From a checkpoint of a small masked image model: encoder layers 6.
Rows from block 4 of the encoder, named by matrix and row number. Rows with one number belong to one neuron. Each number is 128 + 32 x the weight over its row's rms, rounded and kept within 0 to 255. All counts start at 0. After the name is the row's rms in percent of the matrix's.
# fc1: MLP up (encoder.blocks.4.mlp.fc1.weight, 768x256), inputs 0-127
# fc2: MLP down (encoder.blocks.4.mlp.fc2.weight, 256x768, transposed), outputs 0-127
fc1.183 141 [161 124 127 123 139 158  93 149 172  87 128 146  69 124 117  57 178 200  89  93  97 107 137 102 149 130 186  78  81 109 131  91  73 131  44  93 123  73 160 146 185 148 125 147  99  94 117  81 191  75 123  72 108 157 141 115 192 121 157 166 121 161 152 144 140 123 110 136 114 144 172 123  83 155  96 147  89 118 130 114  95 133 105  69 121 142 104  68 139 126  77 152 136 167 146 131  87 130 201 118 147  89 146  99 127 148 152  96 109 160 138 137 161 144 141 143 159 128 137 145 127 123 141  83 162 124 127 107]
fc2.183 150 [105 125  94 134 104 107 109 128 167 135 121 116 121 144 107  94 183 200 179  75 101 163  89 164 114 185 131 136 155 124 169  98 132 103  70 141 157  90 163 122  88  75 111 100 140 132 139  86 145  98 117 146 156 106 101 209 141 114 117 116  65 179 178 134 150 124 152 140 141  87 137  68 164 145 196 163 121  82  81 122 146 132 178  67 121 135 120 151 119 123 115  91  90 108 153 120 102 114 128 143  72 191 127 109 137  96  96  97 115 120 186 131 118 116 103 154 128  92 118 101 147 128  91 101 133 126 146 130]
fc1.184 076 [ 82 174  52 124 100 175 108 120 198 176 141 168 121 143 124 102 112  92 109 109 102 126  67 154 141 179 120 125 120 116 135 135 113 134 113  81 111 117 159 131  88 130 124 133 185 100 116 175 143  52 117  96 147 116  85 151  94 107 141 165  97  97 120 108  65  63 113 116 121 194 131 157 138 116 105 189 158 131 117 130  78 113 110 130 148 142 147 108 145 142 157 153 131 146  96 115 112 107  95 147  99 143 182  89 132  60 166  69 187 139 141 113 151 124 119 114  89 128 209  74 129  78 139 115 163  93 100 158]
fc2.184 083 [162  81 200 151 158  68 115 162  97 146 133  58 163 148 132 115  89 122 146 126 127 127 132 158 117 171 104 121 201  84 124 151 123 141 176 130 123  92 199 130 199 100 100 158 143 142 140 123  62 172 143  96  85  62 126 165 146 130 140 160 128 179 143 148 124  81  93 135 159 143 156 123 163 132 125  80  53 107 115 132 154 127 143  68  94  48 143 133  51  67  99  98 121 108 205 192 137 175 135 148 129  98 134 163 109 152  96 171  80 127 112 170 111 160 156 106 181 106 128 136 106 155  94 114  94  91 117  81]
fc1.185 099 [111 115 108 135 178 109  87 186 168 127 105 151 174 155  77  83 103 107 125 187 115  90 169 136 145  97 101 137 155 138 112 119 105  69 168 159 106 157  99  45 210  94 157 113  87 169 164 108 116  97 119 110 109 131  86 136 116 133 120 113 103 126 132 130 144 158  92  52 168 108 181 148 154 145 172  87 130  99 133 137 146 105 113 140  99 193 111 136 116 190  78 144 103 113  79 123 107 129  77  89 139 101 123 136 186 161 139 158 118 140 164  77 140 210 124  73 154 178 136 165  82 106 185  84 135 178 147 105]
fc2.185 098 [ 36  79 132  99 116 146 159 154 191 155 148  86 145 152 121 118 169 161 107  70 199  91 136  78 176 146 165  87 109 177 174 103 140  93  75 107 147  99 112 174  96 137 173 161 134 177 135 147 111 111 110 175  97 126 178 136 167 147 166 128 123 136 107 139 123 117 115 157 121 121 114  88  70 123 129 114 111  88 115 102 191 119 183  97 175  94 153 161 112  91 147 146 103 180 163 117 125 121 126 130  73 110 142 161 133 141  96 115  97 144 152 141 150 188 140  88 111  88  98 103 147 182  86 134  92 100 142 138]
fc1.186 082 [131 103 104  85 126 144 155 171 160 129 164  86 162 147 104 118 124  79 117 109 192 190 106 147 111 107 119 110 149  89 146 124 127 144  96 148  85 157 104  91 124 129 181 153 103 143 122 110 133 130 214 224 133 107  84  98 136 106 102 117 130 121 148 112 123 143  91  80 123 146 159  92 117 165 103  63 182  99  68 146 189 157 171  71 113 124 148  70 136 117 112 125 108 181 169 133 167 133 107 150 129 148 152 168 102 150 162 175 100  90 134  84 101 134 129 125 127 158 115 151  67 161 117 114 111 117 156 158]
fc2.186 090 [124 116 122 133 133 109 112 143 106 103 104 139  95  87 116 125  77 156  85 179 116 136 124 165  85 174 157  66 167 218 136 104 137 145 118 108 156 141  95 143  66 127 130 124 100 133  96 129  59 171 108 151 107 195 136 158  49 104 199 110 125 134 114  90 150  85 170 163 105 144 158 127 162 127  80 201 181  96 129 123 102 109 144 117 118 192 105 205 107 137 175 165 104  16 136 158 131  43 108 148  96 141 187  98 140  95 151 136 139 160 110 199 132 155 129  91 144  59 112 117 135 142 140 111 146 145 160 145]
fc1.187 078 [110 130  97 173 129 163 150 151 132 100 162 133 134 201 134 122 144 137 165 121 130 132 131 155  95 116 145 120 188 149 135 141 119 168 140 173 131 134 138 115  91 127 177 137 140 118 158 144 151 116  90 132 135 140 159  97 119 108 114 136 110 164 137 127 126 147  97 129 168 109 112 132 124 170 125 153 149 142 106 135  97 155  97 166 100 140 159 184  96 103 177 146 172 108 114 132 109  86 128 186 106 154 149 144 150 103  73 120 188 180 133 114 120 138 108  54 131 132 156  81  81 107 131 166  62  96  88 151]
fc2.187 079 [111 106 171 124 164 139 104 135  75 113 112 113  95  83 174  99 126 155 121 159  82 126 110 115 122 107 173 132  62 191 129  54 130 115  82  99 101 150 145 170 165 114 144 149 134 136 156 101 192 126 125 126 208 124  81 131 139 125  98 169 166 140 141 160  92 112 129 119 132 181  80 128 130 103 158 176 113 149 152  88 103 157 146 105 146 134 103 105 129 149 123 130 139 123 101  96 164 152 105 105 118 149  66 140  78 147 151 153  84 131 126  59 151  94 143 180  66 129 127 152 124 111 162 136 170 149 135 107]
fc1.188 081 [182 186 115 107  81 173 117 127 176 173 130 150 134 140 142 137 121 170 133  85 116  96  95 143 140 130 152 106 127 159 108 107 103 148 131  12 123 141 136 110 105 122  96 124 125  97  96 161 121  82 148  77 107 126 150 118  83 111 133 153 153 122  69 155 104 137 213 187 124 153 143  86 115 122 107 130 137 133 104 143  96  94 115  97 173 149  97  64 155 105 132 141 134  80 133 120 106 119  83 113 133 174 165  92  96 110 127 177 155 178  85 108 147 119 171 190 156  88  86 113 126 112 113 149 162 100 111 177]
fc2.188 090 [160 150 132 138 135 131 119 149  66 125 103 113 208 141 142 163 149 173 101 155 168 105 127 103 181 129 151 184 163 168 211 114 152 143 114 120 180 102 104 119 180 104 136 153  95 110 125 156 129 136 132 193 145 157  97 178 175 133 152 114 116  78 144 153 135 142 160 133  97  52 104 142 135 138 129  99  46 113 149 145 120  98 144 152  52  53 151  63 132 186 150 129 108 143  95 115 130 126  77 118 145 102  82 139 168 195 101 128 116 131 183 121 163 131 153 102 142 181 165 123  28 104 130 115 131  81 151 107]
fc1.189 067 [114 102 106 136 139 148 153 158 202 115 137 165 166  84 107 113 137 163 170  95 152 153 137 123 134 149 125  86 144 113 104  93 140 101 115 125 108 102  69 122  83 135 123 140 117 132 119 124 166 172 198  88  83 130 123  94 145  82 141  77 122 109  92  81 108 152 164 123 127 114  92 138 141  77  83 122 198 161  65 159 170 108  99 183 186 111 105 174 121 129 116  83 121  81 138 111 106  87 112 100 165 122 164 104  92  96 116 134 170 117 168 130 116 191 119 150 134 159 115  53  97 142 170 163  55 109 112 105]
fc2.189 064 [128 162  86 105 156 122 140 134 153 146 200  49 108 165 137  96 104 144  82 127 147 189 183  69 102 126 100 151 130  97 136 162 122 132  94 105 122 141 144 106 184 156 143 122 112 160 148 156 153 101 141 196  39 156 121 178  90 106  74  54 149 187  84 149 126 136 125 177 163  90 107 130 113 114 121 159 151 100 113 137  98 155 171 116 132 167 134  71 104  82 149 142  75 166 143 173 149  79 122  67 139 132 173 124 111 139 136 125 129 138 112 140 117  84 131 180 115 161 124  95 122 174 123  64  82 146 110 123]
fc1.190 106 [153 127 143 132 141 134 128 143  98 140 114 145 135 119 117 117 138 174 153 132 152 177 134  66 101 169  59 151 100 102  93  90 163 157 206 135  94 106  92 141 179 159 172 117  94 169 116  89 125 128 122 170 177 130  94 119 166 105 116 140 146  77  73 153 113 133 158 133 135  81 168 103  74 148 165 156  80 133 114 128 160 215 168 120 148 109 123 123 165  95 120 117 127 144 147 161 141  74 128 129 162 116 143 159 107 149 110 116 124 126 139 114 170 140  71  78 150 135 164  91  84  93 113  61 102 201 143 175]
fc2.190 097 [ 91 120 173 150 130 130  80 144  80 104 120 112 169 167 121 125  81 103 120 159 122 159 140 159 165  67 155 149 176 124 162 194  48 108  63 179 119 120 148 111 115  69 120 141 111  96  76 137 131 151 152 154 108  98 198 109  91 139 102 167 102 144 214 136 133 116 121  89 127 130 165 109 154 158 102 127  56 151  46  82 134 124 158 163  99 152 135 158  84 131 102 149 170 137 144 156  67 169  94  82  61 159 137 116 122  82 121 103 111 123 151 136 110 101 109 168 120 128 123 139 180  96 142 179 109 167 100 136]
fc1.191 100 [130 138 140 108 163 153 158  91 107 139  97 135 110 143 102 137  86 183 118 167  72 127 138 138 138 127 167 115 175 129 164  84 118 118  92 142  70 137  74 125 144 116  63 178 150 157 102  55 135 157 194 125 149 136 145 157 155 157  85 119 129 127 140 128 173 137 130  92 165 162  93 204 172 109 116 113 167 164 130 116 166 113 132 171 132 144 104 142 141  52 113 111 177 122 151 111 111 110 100 138 132 139  79  97  92 115 128 113 152 146 161  96  71 138 153 124  75 143 120 116 164 218 123 122 128 153 151 166]
fc2.191 109 [110  96 130 103  81  91 134 159 117 181 157 115 103 117 152 122 133 137 121 144 166 107  79 129 171  84  89 141 103 111 156 116 103 112 182 101 126 112 151 192 174 130 125 108 152 102 125 158 110  76 122 175 144  88 131  90 198 149 127 169 118 107 110 169 102 108 203 173 126  51 147 139 118 122 150 122 113 154 141 177  83  99 144  79 132  75 161 122 114 166 172 207 136 102 145 168 184 107 109 155 104 158 140 146 135 130 116  79 159 151  64 163 136  89  79 119 154 128 108 109  93  99 111 142 101 102 116 172]
fc1.192 091 [145 137 125 184 115 136 158 174  70 127  74 207 171 121 173 100 149 122 192 133  96 118 197 119 164 154 146 116 143 114 206 141  93 115  84 130 143 138 119 106 144  78  68 140 219 126  70 136 120  88 203 104 140 155  96  86 130 123 166 112 137 133 121 112 178 108 150  88 141 100 135 171  96 152 169 128  78 102 109 123 182 121 110 148 167 147 144 125  82 156 156 160 126 149 115 102 160 121  96 140 143 143  77 106 126 129 148 104 139 103 101 149 126 132 137 135  78  97 211 182 107 107 117 129 104  97 152 113]
fc2.192 095 [ 64 142 152 125 154  95 132 130 125  80 183 121 116 180  86 119 103 119 109 122 162 147 118 159 120  84 118 157 114 139  98 125 178 123 142 140 128 155 157 102 127  83  87 162 184 130 124 112  94 141 155  31 128  97 144 136 122 122 111 164 108 148 158 189 110 141 114 119 100  96 201 161 120 127 127 138 142 147 153  97  53 131 123 118 130  89 142 143 173  95 137 117 133 153 147  61 130 148 106  75 108 126 152 149  89 207  81 193 125 189 101 136 121 102 144 132 218 193 125 111  92 130  84 167  77 171 167 121]
fc1.193 094 [146 140 115 168 134 156  98 165 113 178 127 153  97 123 152 121 114 114 171 153 103 129 144 122 177 144 118 138  92 114 111  90 112 125 156 135  89 111 116  97  93 107  96 124 134 112 141 129 158 117 116 122 139  57 129 162  78 142 114  54 143 187 133 175 128 150 156 188 121  87 120 173 103  97 129  98 138 131 162 177  72  96 132  73 124  92 108 110 124  88 194 169 124 112 132 154 139 115 108 163 120 187 132  85 120 101  53 154 109 169 139 114 105 142 103  97 119 114 121 145 144  75 124  96  55  95 148  71]
fc2.193 096 [184 155 135 131  91 116  83 131 123 135 115 105 111  96 162  99 174 102 164  65 140  91 116 109 104 147 109 104  87 116 140 118 170 116  71 133 151 113 118 136 118 101 177  95  87 174  87 149 183  63 116  86 157 165 134 122 160  87 164 178 170 162 118 158  76 134 145 218 128 110 170 144 101 185 114 131 129 137 108 129 146 111 152 114 194 108 107  75 104 191 118 145 160 127  72 129  80 167 162 130 145 186 129 121 167 103 139 152 110  70 107 140 113 164 133  93  32 129  94 129 127 146 158 129 153 102 164 137]
fc1.194 096 [162 121  96 108  96 141 143 161 159 151 167 155 164  77 128 148 142 171 115 134  76 106 103  97  90  73 124 171 138 113 117 171  92 122  93 118 153 100 137 146 118 172 104 135 127 166  67 114 107 179 115  76 137  87  86 134 123 149 130  90  99  59  97 132 171 170 134  86 141 108  69 145 117 116 131  75 127 145 119  92 133 170 112  46  96 107 113 155  79 114 117 136  88 157  66  84 171 149  96 162 124 172  97 111 154 155 131 109 159  83 174 161 103 122 115 128 152 179 112 120 120 125 144 167 122 177  75 122]
fc2.194 097 [ 99 142 142 141 144 147 143  82 113 124 145 158 138 141 111 100 175 147 108 139 194 104 216 111 120 134 134  97 164 161 151 131 145 130  91  93 120 177 154 139  75 123 102 174 133 115 200 140 166 136 105 191 131 151 130 140 136 157 101 211  84 119 119 120 112  76 156 144 110 162 130 156 135 137 143  92 157 106 210 143 114 114 109 170  83 185  93 113 128 107 137 112 122  83 123 173  88 116 165 100  82 120  96  89 111 140 174 157 124 148 110 138  83 153 126  51  70 165 105  88  81 164 165 111 142 120 175 141]
fc1.195 114 [122 179 150 114  76 124 146 157  87 112 148 130 142 198  77 103 169 143  82 120 165  17 150 138 163 120 163 166 131 132  98 113 114 191 140 145 182 156 100 139  70 117  87 145 120 131 128 105 136  95 173 140 141 130 166  92 124  78 113 131 130 149 136 146 116 103 113 111 119 115 128  94 101 134  89 141  96  96 127 176 102 129  83  72 104 136  73 129 102 169 151  90 115 163 148 134 184 106 177  68 172 167 120 125 109 146 107  59 139 117 140 101 147 112 153 110 110 176 128  57 133 166 101 128 119 119 144  87]
fc2.195 094 [100  93 120  99 125 163 113  88 120 146 143 143 162 120 107 108 122 108 107 167 133 172 131 103 119 102  88 126 128 185 106 111  92 100  98 134 139 125  94 104 112 157 167 100 139 135 188  73 121 113 152 122 189  98 123 163 148 143 110  92 177 134  88 158 134 141 134 121 114 138 102 146 105 125 128 184 170 106 114 146 101 206 106 181 124  83  86 135  94 151 107 120  61  99 133 102 149 146 159 126  78  85 177  76  67 148 116 145 147  93 116 161  57  74 101 116 101 124 118 125  99  85  85 126 129 143 126 175]
fc1.196 083 [170 125 133 117 154 155  86 114 156 151 158 131 134  94 134 128  84  96 126  72 117 101 127 123  49 110 101 142 135 168 131 135  98  51  90 114 181  85 101 136 144 108 130 100  96 174 102  87  99 174  86 137 169 146 205 108 131 106 115  74  84 164 123 135 139  83 154 156 187  89 132 123 174 112 122 120 132 153  89 174  81 131 131 118 179 113 136 139 145  78 198  96 190 159 102 139 140 115  99  98 160 180 183 125 206 120 124 112 120 154 129 128 160 170  82 163 145 104  52  74 137 138  70 130 149 102 149 107]
fc2.196 091 [170  64 115 160 120 116 185 127 103 228 136 171 137 146 161  79 156  73 136 152 134 130 134 158 123 126 130 134 187 144 107 167 205 101  94 145 139 119 176 172 104  92 101 146  96 124 182 116 110 140 140  86  44  83  71 114 123 117 135 112 142  93 197 108  98 137 129 159 157 148 110 162 145 168  71 150 183 119  97 119 146  90 155 116  99 119 123 101 144  86 117 116 108 131 129 137 130 106 135  98 134 109 130 165 121  89  94 165 149 179 119 112 108  77 109 142 157 136 146 125 143 101 165 101  66 157 117  78]
fc1.197 102 [107 112 192 152 159 101 150 149 110  85 187 168 121 139  84 154  75 115 116 204 182 164 123  78 146 132 145 137 130 156 167 115 109 134 173 138 171 121 137  74 161 166 130  94 115 188  78  80 126 149 136 167 171 120  93 112 119  65 154 101 138 109 162 169 109 146 175 151 135 134 138 123 121  83  73 132 138 153  89 109 189 130 109  93 148 122 142 118  82  88 128 128 187  64 186  45 126 120 165  61 135 139 205 172 150 136 181 145 112 130 183 136 139 103  85 127  91  69 131 143 142 127 131 166 161 135  86 128]
fc2.197 092 [135 104  83 186 115 150  96 121 194 166  60  79 142 109 141 180 135 143 188 103 116 159 136 144 115 154 123 158  53 113 144 167 146  55 123 145 126 153 144 153  93 123 107 156 132 104 112 126 100 157  62 128 141 162 141 114 128 149 128 152 129 111 141 132 142 145  47 139 145 104 138 105 101 130 124 152  90 138 143 103  68 180 131 139 143  99 153 147 178 136 119 183  69 116 175 105 127 129 134 145 156  90 107 146 128 127  55 113 128 150 144 121 118 102 111 138 141 217 127 158 158 115 103  85 136 123  90 135]
fc1.198 070 [159 127 148 132 151  77 115  55 133 100  68 145 158  92 109  93 156 168 141 140 117 125 142 149  65  89 124 158  74 123  69 162 150 124 142  98 125 131 108 104 113 141 175 177 136 141  61 126 180 114 105  76 129 157 151 146 110  81 124 145 113 144 107 116 105 115 149 144  36 144 155  95 179 132 129 109 124 153  80 136 104 163 119  96  36 118  56 125 113 152 117  61 172 134 156  37 151  84 112 171  61 126 162  94 103 132 131 124 130  97 146 212 105 147 127 108 153 191 167 176 145 146 169 153 110 126 151 119]
fc2.198 075 [113 175 129 135  77 176 133  53 197 135 128 182 173  65 111 128 117  85 181 174 162 135 138 109 163 179 124 137 143 134  97  95 115 112  92  75 140 114  93 148 108 147 157  87 162 103 156 133 148 152 185 124 119 138 122 135 116 124 130 126 128 159 178 100  90 116 122 141 136  68 144 176  97 161 148 185 179  97 133 143 158 146 141 141 183 144 115 123  83  95 182 229  81 113  91 153 156 150 147 169 106 105  97 155 124 149 126  99 116  93 140  99 139 119 130 172 162 155  91 127 127 185 113 126  96 127 142 104]
fc1.199 117 [ 99 116 146 169 116 177 157  86 160  84 117 195  82  99  98 129 134 118  98  96 164 162 157  83  98 144  84 123 127 129 130 117 129 105 141 141 164 189 104 151 116 152 136 103 175 127 171 148 113 186 141 149  83 127 104  87 179 172 168 234 125 157 127  76 103 142 112 176 134 135 142 188 127  66 148  77 107  96 103 120 100 101 133  79 100  95 114 103 107 138 140 100 162  62 145 162 116 134 158 142 126 124 214 171 133 145 104 127  60 142 140 110  80 102 124  72  87 158 101 200  86 119 112 101 158 140  85 129]
fc2.199 135 [126 131  94 122  89 203 169 103 147 101  98 156 136 117 133 126 157 115  95 122 146 182 174 107 124 107 163 142 125  83 128 132 144 108 116  97 151 119 195 137 112 145 145 132 166 139 177 153 158  85  98  93  91 213 134 140 148 101 175 108 187 139 121 134 122 135 122 106 135 152 149 151 132 136 127  61  94  94 167 148  75 161 124 107 100  95  86 110  88 119 137 115 171 117 115 161 107 116 115 105 113 118 137 132  99  46  71  99 132 223 101  93 197 143 197 112 106  89 148 177 157 152 102 153 124  97 115 154]
fc1.200 092 [109  99 122 172 123 170 120 193 126 128 105 100  98 158 130 175 182 122 108  48 143 128 177 128 106 119 154  98  88 123 102 157 145  41  99 157 132 156  48 137 112  94 110 119 106 139  83 132 108 151 121 155  80 158 136 149 119 119 120 155  97 124 180 135 195 110 183  88  86 141 109 157 180 108  35  88 216 135 102 126  90 147 149 136 147  90 120  85  96 147 126 162 109 169 121 140 186  97 113 209 164 137 137 152 162 137 152 164 101 107 114 112 147 119 177  54 159 147 178 143 128 105 147  74 121 152 187 157]
fc2.200 102 [138 184 159 112 113 117 162  87 148 102 145 201  72 192 134 162 110 140  93 203  79 130 149 146 138 157 109 191 113  84 125  98 138 157  93 136 165 176 126 165 122 166 132 169 145 125 156 110 104 149 154 125 131  99 103 161  73 157  59  89 154 143 118 119  91 126 106  73 111 107 135 119 136 162 176 136 139 102 134  54 171 116 128 122 144 149 134 111 128  91  79  77 105 107 136 145 160  98 139 192 133 132 141 163 115  96 167 146  97 140 123  86 132 159 117 144 116  77 111 122 107 152 101  88 123 158 105 107]
fc1.201 097 [ 91 105 103 148 161 102 177  86 119 124  95 159  95 127  86 173 138 110  84  98 170 193 170 118 112 185 106 185  92 172 134 107 149 165 148 174 154 218  80 151  60 132 132 140 125 119 111 134 169 107 106  55 190 179 161 121 126 150 114 150 127 134 126 147 120  71 124 164 132 139 156 132 109 138 129 168 138 121 162 118 104 121 108 198 108 185 133 152 185 174 136  89 124 116 133  97 131  90 113  92 130 123 102 184 145 111 114 155  93  68 115 146 107 149 166 124 111  89 115 146 144 151 124  72  92 115 114 116]
fc2.201 099 [113 142  92 114  65 133  99 134 141 152  84 161  95 130 138 146  79 129 155 111 122 128 149 111 149 123 114 130 145 108 135 102 193 122 119 123 173 146 155 136 104  97 121 163 161 153 136 130 158 109 109 101 202 162 147 105 152 135 129  65 141  98 124 116 160  73 104 111 139 170 136 156 101 137  97  35  96 135  92 171  98 143 120  98 128 106 165  96 113 139 132 170  95 129 171 189 185 145 142 159 173 173 169 122 183 156  63 141 145 191  93 106 102 108  81 144 115  77 111 118 119 132 155 181 199 102 156 175]
fc1.202 089 [164 205  88 134 119 133 146 156 147  88  77  93 146  96 110 148 164  71 100  97 181 164 132 180  72 201 114 152 193 149 139 116 110 117 151  72 109  93 179  95 104  91 161 168 123 106 134 122 148 105  68 122 145  95 137  44 127 123 100  73 148 101 120 122 121 135 109 113 101 179 136 100 124 112 100 173 148 140 121 129 155 152 115 187 125 114 140 113 114 106 144 127 118  84 125 136 107 117 131 144 106 163 156 104 120 128  94 146 129 152 151 113 108 190 151  96 123 237 162 134  88  95  71 141 116 180 152 186]
fc2.202 089 [179 146 107 130 120 134 104 114  84 169  80  85 127 190 141 110 130 105 142 166  60 135 110 114 123  92 141 185  88 182 126 127 101 153 142 140  82 122 159 137 119 120 141 123 135  86 110  85  86 102 127 155 139  70 120 170 136 141 117 146 126 155  90 138  99 145 148  98 100 115 175 137 197 156 168  79  80 126 152 169 132 117  99  69 101  88 159 203 125  55 211  71 146  85 122  65 179 135 143 128 137 130 155 139 159 157 213 158  78 165  96 123 116 135 101 106 130  73 142 155 160  84 158  90 141 102 116  91]
fc1.203 069 [123 113 128 157  86 160  98 139 130 131  74 156 104 124 155 130  84  71 111  82 168 152  79 180 132 113 146 165  66 161 145 127 109 106 204  94 126 124 121 152 142 124 119 166 144  84 130 161 134 121 133  78 144 106 127 114  81  93 201 126  70 123  74 142  95 109 202 184 157 120 122 113 135 151 147 122 132 130  97 131  54 107  77  94 112 120  58 149 184 118 108 149 117 138 120 131 130  92 110 122 123 111 140 140  59 122 118 138  81 160 148 174  85 140 137 148 143 130 134  79 108 123 120  84 146 102 134 203]
fc2.203 075 [157 175 153  88 167  89 164 162 107 174 114 132 180 105 141 180  94 181 116 206 147  93 111 123 156 139 159 164 187 119 155  88 143 135  84 126 139 104 121  91 154  70  94 108 111 137 122 107  91 137 115 125 108 132 108 131 160 146 164 137 145  78  92 197 105 131 113 199 153  68  85 124 134 147 160 141 152 161 140 132  98 114 129 160  90 146 113 108 169 116 154 112 134 138 154 139 138 167 112  77  82 119 149 179 209 108 136 101  88 106  90 165 161  82 154  90 150  97 149 121 110 155 192 192  95  72 118 172]
fc1.204 092 [175 206 135 144  94 118 114 111 151 142 145 142 241  67 122 112  98  82 113  65  78 134 110 145 116 105 138 141  71 124 133 157 128 144 121 136 167 122 133 186 116 105 121 143 152 208 112 166 189  68  67  63 115 136 113 131 158 180 109 156 118  66 180 146 151 145 145 116 116 137 108  94 114 149 127 175 125 132  94 139 114 101 123 106 146 126  52 129  94 150 124 175 161 129 142 157 160 152 155 147 159 145 145 134 159  61 186 141 124 117 109 117 141 146 152 141  95  39  77 165 147 133 119 127 143 155  80 154]
fc2.204 103 [110 122  73 144 107 165 132 128 132 106 109 127  84 135 102 127  80 206 169  96 166 106 109 112 123 109  98 139 187  83 146 110  90 189 112 121 120 159 160 108  79 115  71 123 166  95  73 160 181 133 125 139 189  97 136 126 194 124  90 105 231  92 123 101 105  69 120 161 112 137 159 178 123 140  64 129 104  77 163 166 134 168 150 165  64 151 119 115 194 113  88 106  96 112 117 125  97 150  89 112  95 188 126  87  46 127 134 133 199 120 154 150 159 121  67 123 114 113  72 169 115 174 106 171 122 113 136 116]
fc1.205 106 [ 80 151 109  86 142 157 140 157 163 176 157 134 124  94  95  81 138  94 181 152 134 131 227 100  94  99 169 126 152 154  94 139 115 179 170 167  92 146 100 171 176 172  94 179 103 197 128  80 102 101 100 145 107 144 126 126 135 101 165 147 111 171 114 113 105 159 126 125 178  38 169 132 112 116 119 136 146 133 140  82 143 125 108  69 149 121  71 147 136 126  92 153  69 111 171 114 145  79 107 157 159  89 157 133 204 203  77 153 147 141 130 126  99 158 116 134 101 111 138 114 106 139 156 137 131  98 155 181]
fc2.205 104 [152 115  84 100 117  53 105  82  63 123 177 114 154 108 152 139 135 132 157  73 146 121 101 110 148 142 109  94 132 128 158 102 197 101 103 131 143 150 137 102  91 112 153 154  87  78 101 165 136 189 105 187 126 138 110  60 135 121 124 137 215 154 117 152 100 114 126 133 104 163 154  90 154  93 131 117 130  68  72 160  96 155 101  81 142  76 140 167 115 136 135 124 113 115 122 160  90 201 151 149 184 118  74 144  95 166 193 102 165  97  98  99 146 134 143  80 106  94 164 117 110 168 103 163 123 152  55 129]
fc1.206 129 [ 88  91 151 142 148 105  97 138 151 178 159 218  92  91 118 149 115 117  98 108 140 166 195 122 155  15 126 117 143 122 125 115 151 130 112 181 178 182 115  79 179 145  93 166 124 107 149 159  69  92 147  95 192 129 121  92  86  66 168 132 115 147 148 130 136 112 134 163 145 151 144 120 181 159 145 100 163 159  91 141 105 134 174 130 109 169 160 113 125 153 134 120 160  96 139 146 179 175 113 105 156 113 100 212 118 154 108 141 106 126 152  88  83 104 106 102 176 106 160 109 151  76 133 173 122 116 114 117]
fc2.206 121 [132  79  62 109 154 128  94  98 119 114  98 109 138 185 138  88 131 173 170 117 146 177  75 119 141 183 163 216 157  80 181 164 157 123 134 105 114 117 115  65  70 156 107  72 169 128 174 194 166 107  91 137  75 154 124 181 134 115 109  97 135 154 175 173 117 170  84  83 132 167 114 142 107 113 120 142 101 162 141 129 109 123  85 118 140  72 123 146 101 150 138 149 114 114 166 102 152  89 160 115  83 201 143 152 146 126  92 175 155 125 145 144 131 177 102 165  89 129  98  71 128 118 118 130 124 130  85 193]
fc1.207 071 [138 143 113 145 155  66 159  80 186 115 123 168 166 129 153 178 190 122 169  83 130 130 144 116 125 120 156 125 127  79  86 103 116  92 149 112 141 138 147 124 124  89 126  90 132 191 126 137 178 170  70 123  74  89  97 106 106 187 140 112 122  66 190 163 115  97 107 114 185 101 136  78 113 174 147  93 106 147 124 116 169 151 130  80  86 114 145 115 123 115 104 113 182 142 123 150 101 138 102 155 120 129 175 107 170 143 135 127 117 142 116  66 156 100 112  93 189  65 154 155 214 123 154 168 137 151 184 142]
fc2.207 072 [104 149 120 131 112  72 163 129 118 152 164  79  89  74 131 135 147 125 122 152  53 116  33 185 128 100  96  88 122 113 143 179 171 139 110 100 129 144 100 137 133  72 159 120 118 144 137 139  88 116 119 122 126 136 150 148 135 169 120 134 157 127 155 117  73  67 158 160 121 167 180  95 140 103 105 101 146 191 162 147 127  68 119 167 152 141 112 124 158 208  79 176 133  90 109 112 117 149 186 134  83 157  91  94  76 118 153 150 178 138 108  69 122 125 151 148 153 119 123 141  79 122  95 112 138 148 142  66]
fc1.208 095 [ 85 127 112  99 119 153 144 123 225 137 120  90 116 102 110 175 117 161 105 154  99  62  85  98  48 118 147 143 132  88 103  71 132 107 132 146 137 102 154 195 133 169 109 131 184 162 130 197 152 122  63 114  98 161 156  89 114 170 111 137 127 151 175 146 143 209 115 137 136 105  74 173 128 125 118  89  75 140 157  84 153 136 173 116 115 165 104 184  96  78 126  82 163  98  82 149  69 124 133 139 182 143 151  78 167 139 192 133  78  95 213 119  84 148 149 106 151  95 186  91 119 135 108 193 133 145  85 147]
fc2.208 093 [118 179 110 116 136 163 132 150 149 155  82 126 166 172 192 130 160 127  57 105 206 123 135 145 147 156  86 189 143 130 110 142 163 138 142 117  84  89 103 119 124  83 117  87  63 162 102 130 166 114 178 108 159 172 107 130 131  63 143 121 142 112 107  66 119 111  95  82 139 144 133 128 105 168 116 231 147  92 108 130 202  63 149 106 127 161 124  82 105 118 173 143  99 170 189 158 114 133 177 119 105 116 109 112 127 135 108 153 158 121  74 174 164 115 127 154 112 126 155 128  88 119 160 129 127 168 174 126]
fc1.209 080 [152 130  83 170 106 113  78 149 122 131 118 167 107 149 129 119 154 168 106 132 120 103  82 132 131 124 134 116 132 157  76 129 154 198 128 149  44 140  65 172 128  96 134 130 104  76 102  60 124 153 168  96 103  75 143 105 121  84 110  85 188 139 135 174 103  84 135 101 116 169 100  92 143 174 144  99 111 159 141  99 130 141  72 109 147 149 117 138 152 147 100 108 101 126 197 111 138 112 125 155 138 133 119 188 102 195 130 113 150 162  76  53 202 179 130 101 175 129 133  78 151 150 180 117 131 107  54 157]
fc2.209 081 [145  86  88 127  83 112 113 156 117 101 159 213 111 123 118 146  78 115 126 137 182 129 124 121 147 107 125 127 134 104  52 116 215 138 154  99 125 111 171  92 119 154 150 150 177 147 120 112 203 160 160 167 124  96 132 115 105 120 179  94 188 120 128 100  80 152 135  96 103 131 112 123 118 140 172 117 116 109 125 135  89 100  96 167 112 147  89  61 123  94  45 182 169 140 155 115 122 128  87 143 115 119  50 168  69 124 108  88 141  77 116 133 161 138 167 120 116 141 104  63  50  68 108 150 114 108 139 147]